config.toml
train_examples = 44167
crop_scale_min = 0.7
decoder_activation = "gelu"
decoder_widths = [32, 64, 64, 64]
kl_weight = 0.001
Rows from block 9 of the encoder of a small image VAE, named by matrix and row number. Rows with one number belong to one neuron. Each number is 128 + 24 x the weight over its row's rms, rounded and kept within 0 to 255. All counts start at 0. Numbers have three digits each. After the name is the row's rms in percent of the matrix's.
After each neuron's rows are labels from the 100 images, of 14848, where the neuron reaches its largest size: "top examples" is what is common among them. Only what is clearly more common there than usual is listed. The data: telescope images of galaxies (Galaxy Zoo DECaLS).
# gate: MLP gate (encoder.blocks.9.mlp.gate.weight, 512x192), inputs 96-143
# fc1: MLP up (encoder.blocks.9.mlp.fc1.weight, 512x192), inputs 96-143
# fc2: MLP down (encoder.blocks.9.mlp.fc2.weight, 192x512, transposed), outputs 96-143

gate.147 124:101135137181097141131109149102094125127137112117120126119137140161146055175114121113147121126128139128133114081145119142160169107153138166124146
fc1.147 117:159128097103131125139130115097129140122125137132094123139137145129115187133176144127124141095150105116115135122127122136106119113115114140135085
fc2.147 129:112127152154107123115116079094118134111135119109092166107143099121148127101111137130115172162127108105128152116130139135113112098097131136150101
top examples: roundness: round

gate.253 081:110143177151120137133117144142114105115134175096095114143094117136124132145157108124122119124120143122127173165101113110142157106160118113121074
fc1.253 094:093120131091091139149165117136171146136157095102091116114127108122130122091095109156139129132119105141142126143095135176130091125155159148154098
fc2.253 095:108086148135077125137113126125109120133114072118137147145136132123142146091113121131124125169128124150104159196119121119127120146189136150150142
top examples: shape: featured or disk; edge-on disk: no; bar: no

gate.511 068:159138151148122117113139095109197118116142139145118142104118098112134148132138068128096139112139102149129149125151147116114165122144111150110118
fc1.511 070:088140141126152131092133119149167099099116107129113169114112102148131096119138117094185157165119133114108108159115128138145156100142088094159092
fc2.511 082:105109111134162129140090145153139150146154119120149140126141147096139151156131134095156175131091113143140102122109141118143148133091134143150152
top examples: shape: featured or disk; edge-on disk: no; bulge size: small

gate.153 213:159119114150128116119150123099078123158135143099119141122136167124112133124150154138120136146112151142165124113130134124103086112143107112140087
fc1.153 185:098111125131105160108120132112111091143128166117158144112147110103101123170093118133111151152132136119177136083130156160117080098143109152114118
fc2.153 175:109132150123133115150125122141167135108133131133104138120204121147137144122146094117139131113120135109070157130072139120129132143167181123128119
top examples: roundness: round

gate.378 078:180148121127129144101136160104113103134147118135094173135080135123125135149175151116110114135162142154148122111142161110131109100148147120130133
fc1.378 084:155106151134072131131158112132094134149115148114110155138138143097110109121172129109140155110085125125147146171126128127095158132160147121106135
fc2.378 094:082122167118132138143123139169155122158109123142110128154128108120136160134123160132101087115172138136144145136162151114139139123073145127150140
top examples: roundness: round

gate.212 078:094144124142166130151149129129159140147154108132109143160130123133112098165104082125109115117102095157145121134130138140076080157108117114135119
fc1.212 078:157131105093152156120160144126117132139134165123122107110119096126157153115104142108109136122162124130121098098148150137046122154150165148134098
fc2.212 081:110158129154126171133136133129121156092110160161124131151122149159111146108094167145119147135117121106153139063122094149157106116144138167169127
top examples: shape: featured or disk; edge-on disk: no; spiral arms: yes

gate.437 082:116149135099118114153141108100131119139134133136126160143169110115139147124129136129095087142155140123125126090174100139149146132172135156118152
fc1.437 083:114118126137130125135137162114115113116123138096116148144090128108149103128136166139119083123153169142126133162171162156118124079095167143129158
fc2.437 083:131167149167124147145099161118140124139119122110126118136133130147124138108115150127105165132121148126139099140099148128081124115153083118086112
top examples: shape: featured or disk; edge-on disk: no; spiral arms: yes

gate.82 089:094130097091116117107176119149138113122126088133154146113098077145114123154086094128131135135128092144146113122122141138163112133085125138090128
fc1.82 089:136154095153170162139125176111130113100107155133105138138127107131096171121122110116128175128148146129154111161148151141158099166145120113120121
fc2.82 102:162132128120128128144140143170113122130137118140119119118098146096143157107152131131127140128123127151128143195119127122139148146169122094185122
top examples: roundness: round

gate.276 098:156140097142147119134138122115113133106129100129113121129142125107167157109107121104096085114110112138134148090123105153224079163114098143132168
fc1.276 096:124118115143126126123149123134164134130116124110144125116118106136120108157145153152086147163135138141109122153130125145157146148116159108128132
fc2.276 101:111114133125134153127132125127121140107149125114100129105143117125141148106132126112116195132125103187136068130122145144106095107159106138124063
top examples: shape: featured or disk

gate.180 085:154115112097075106143135142149134146103126114107071146166094087148129158118110114138129130134129128138136145081142102105060155062121135151179118
fc1.180 088:071127089118125116124152112101112141127142136108087094107105110122127171124127175133136119147133155106116204163141106135119079139116127167166104
fc2.180 093:134127175129201143138118142124079138116098125116146128131112132128116108108131150121122124181097146104126103185123137126165146118065145165144129
top examples: roundness: round

gate.330 084:074106109123100141162146051120141131114129097117111130115143115167134096109151129114095118134127120126102124168129169136099091110096145124117094
fc1.330 090:136122138089091121132141124104111122123146109095077125124155118131120116094107106127120112116136127113158126101129154108114172089137157093107108
fc2.330 091:110122146129126138121143158110123063142128114111127107101135102137128116117135137113083145113074108117105106122124158149125129142153091104085078
top examples: shape: featured or disk; edge-on disk: no; spiral arms: yes

gate.313 085:108191149144200090131130136148152106152106138145140142119105166135122110138091149172108135115132109163101146140121147097149146119177076146143141
fc1.313 081:148120168129126133134132144156136134149058107133119121119121126130149136112112153130113144155155099126119118083137108132103142111104125152117142
fc2.313 090:130132129155144094139121119153098123150132130158120127137175121138146140147159165130112075120152144096108112120137129132115146177143126115190097
top examples: roundness: round

gate.209 078:148134097093085108102137108138126085135090165153167144131128171144124118137121156097132111129118138119114141093101117132089194153109149138120106
fc1.209 084:101115123103117157150106096133110159123138121154156120132135145130116152118118165139116173144123141145093124168144102157153083159160092120119140
fc2.209 093:133126114151132085107160125183186153154138127148121105143124123109105128151130164139153132095126148111127138152135165122113098145109169156119131
top examples: shape: featured or disk; edge-on disk: no; spiral arms: yes

gate.64 093:153115119102150157116124112123122143136137130125141160126158146153123096144127132161101133128132136124134103069127089144142168113125131144102116
fc1.64 092:146159145139134118122127081120149093122127100126114158186088090113113175141132141090158125148122143131136127166125178098147104089091119142132125
fc2.64 100:119133134153098148104129138164134136130126169163074115122141095112133133161119147142162104134135138153117101191125126149141140154119148106178162
top examples: roundness: round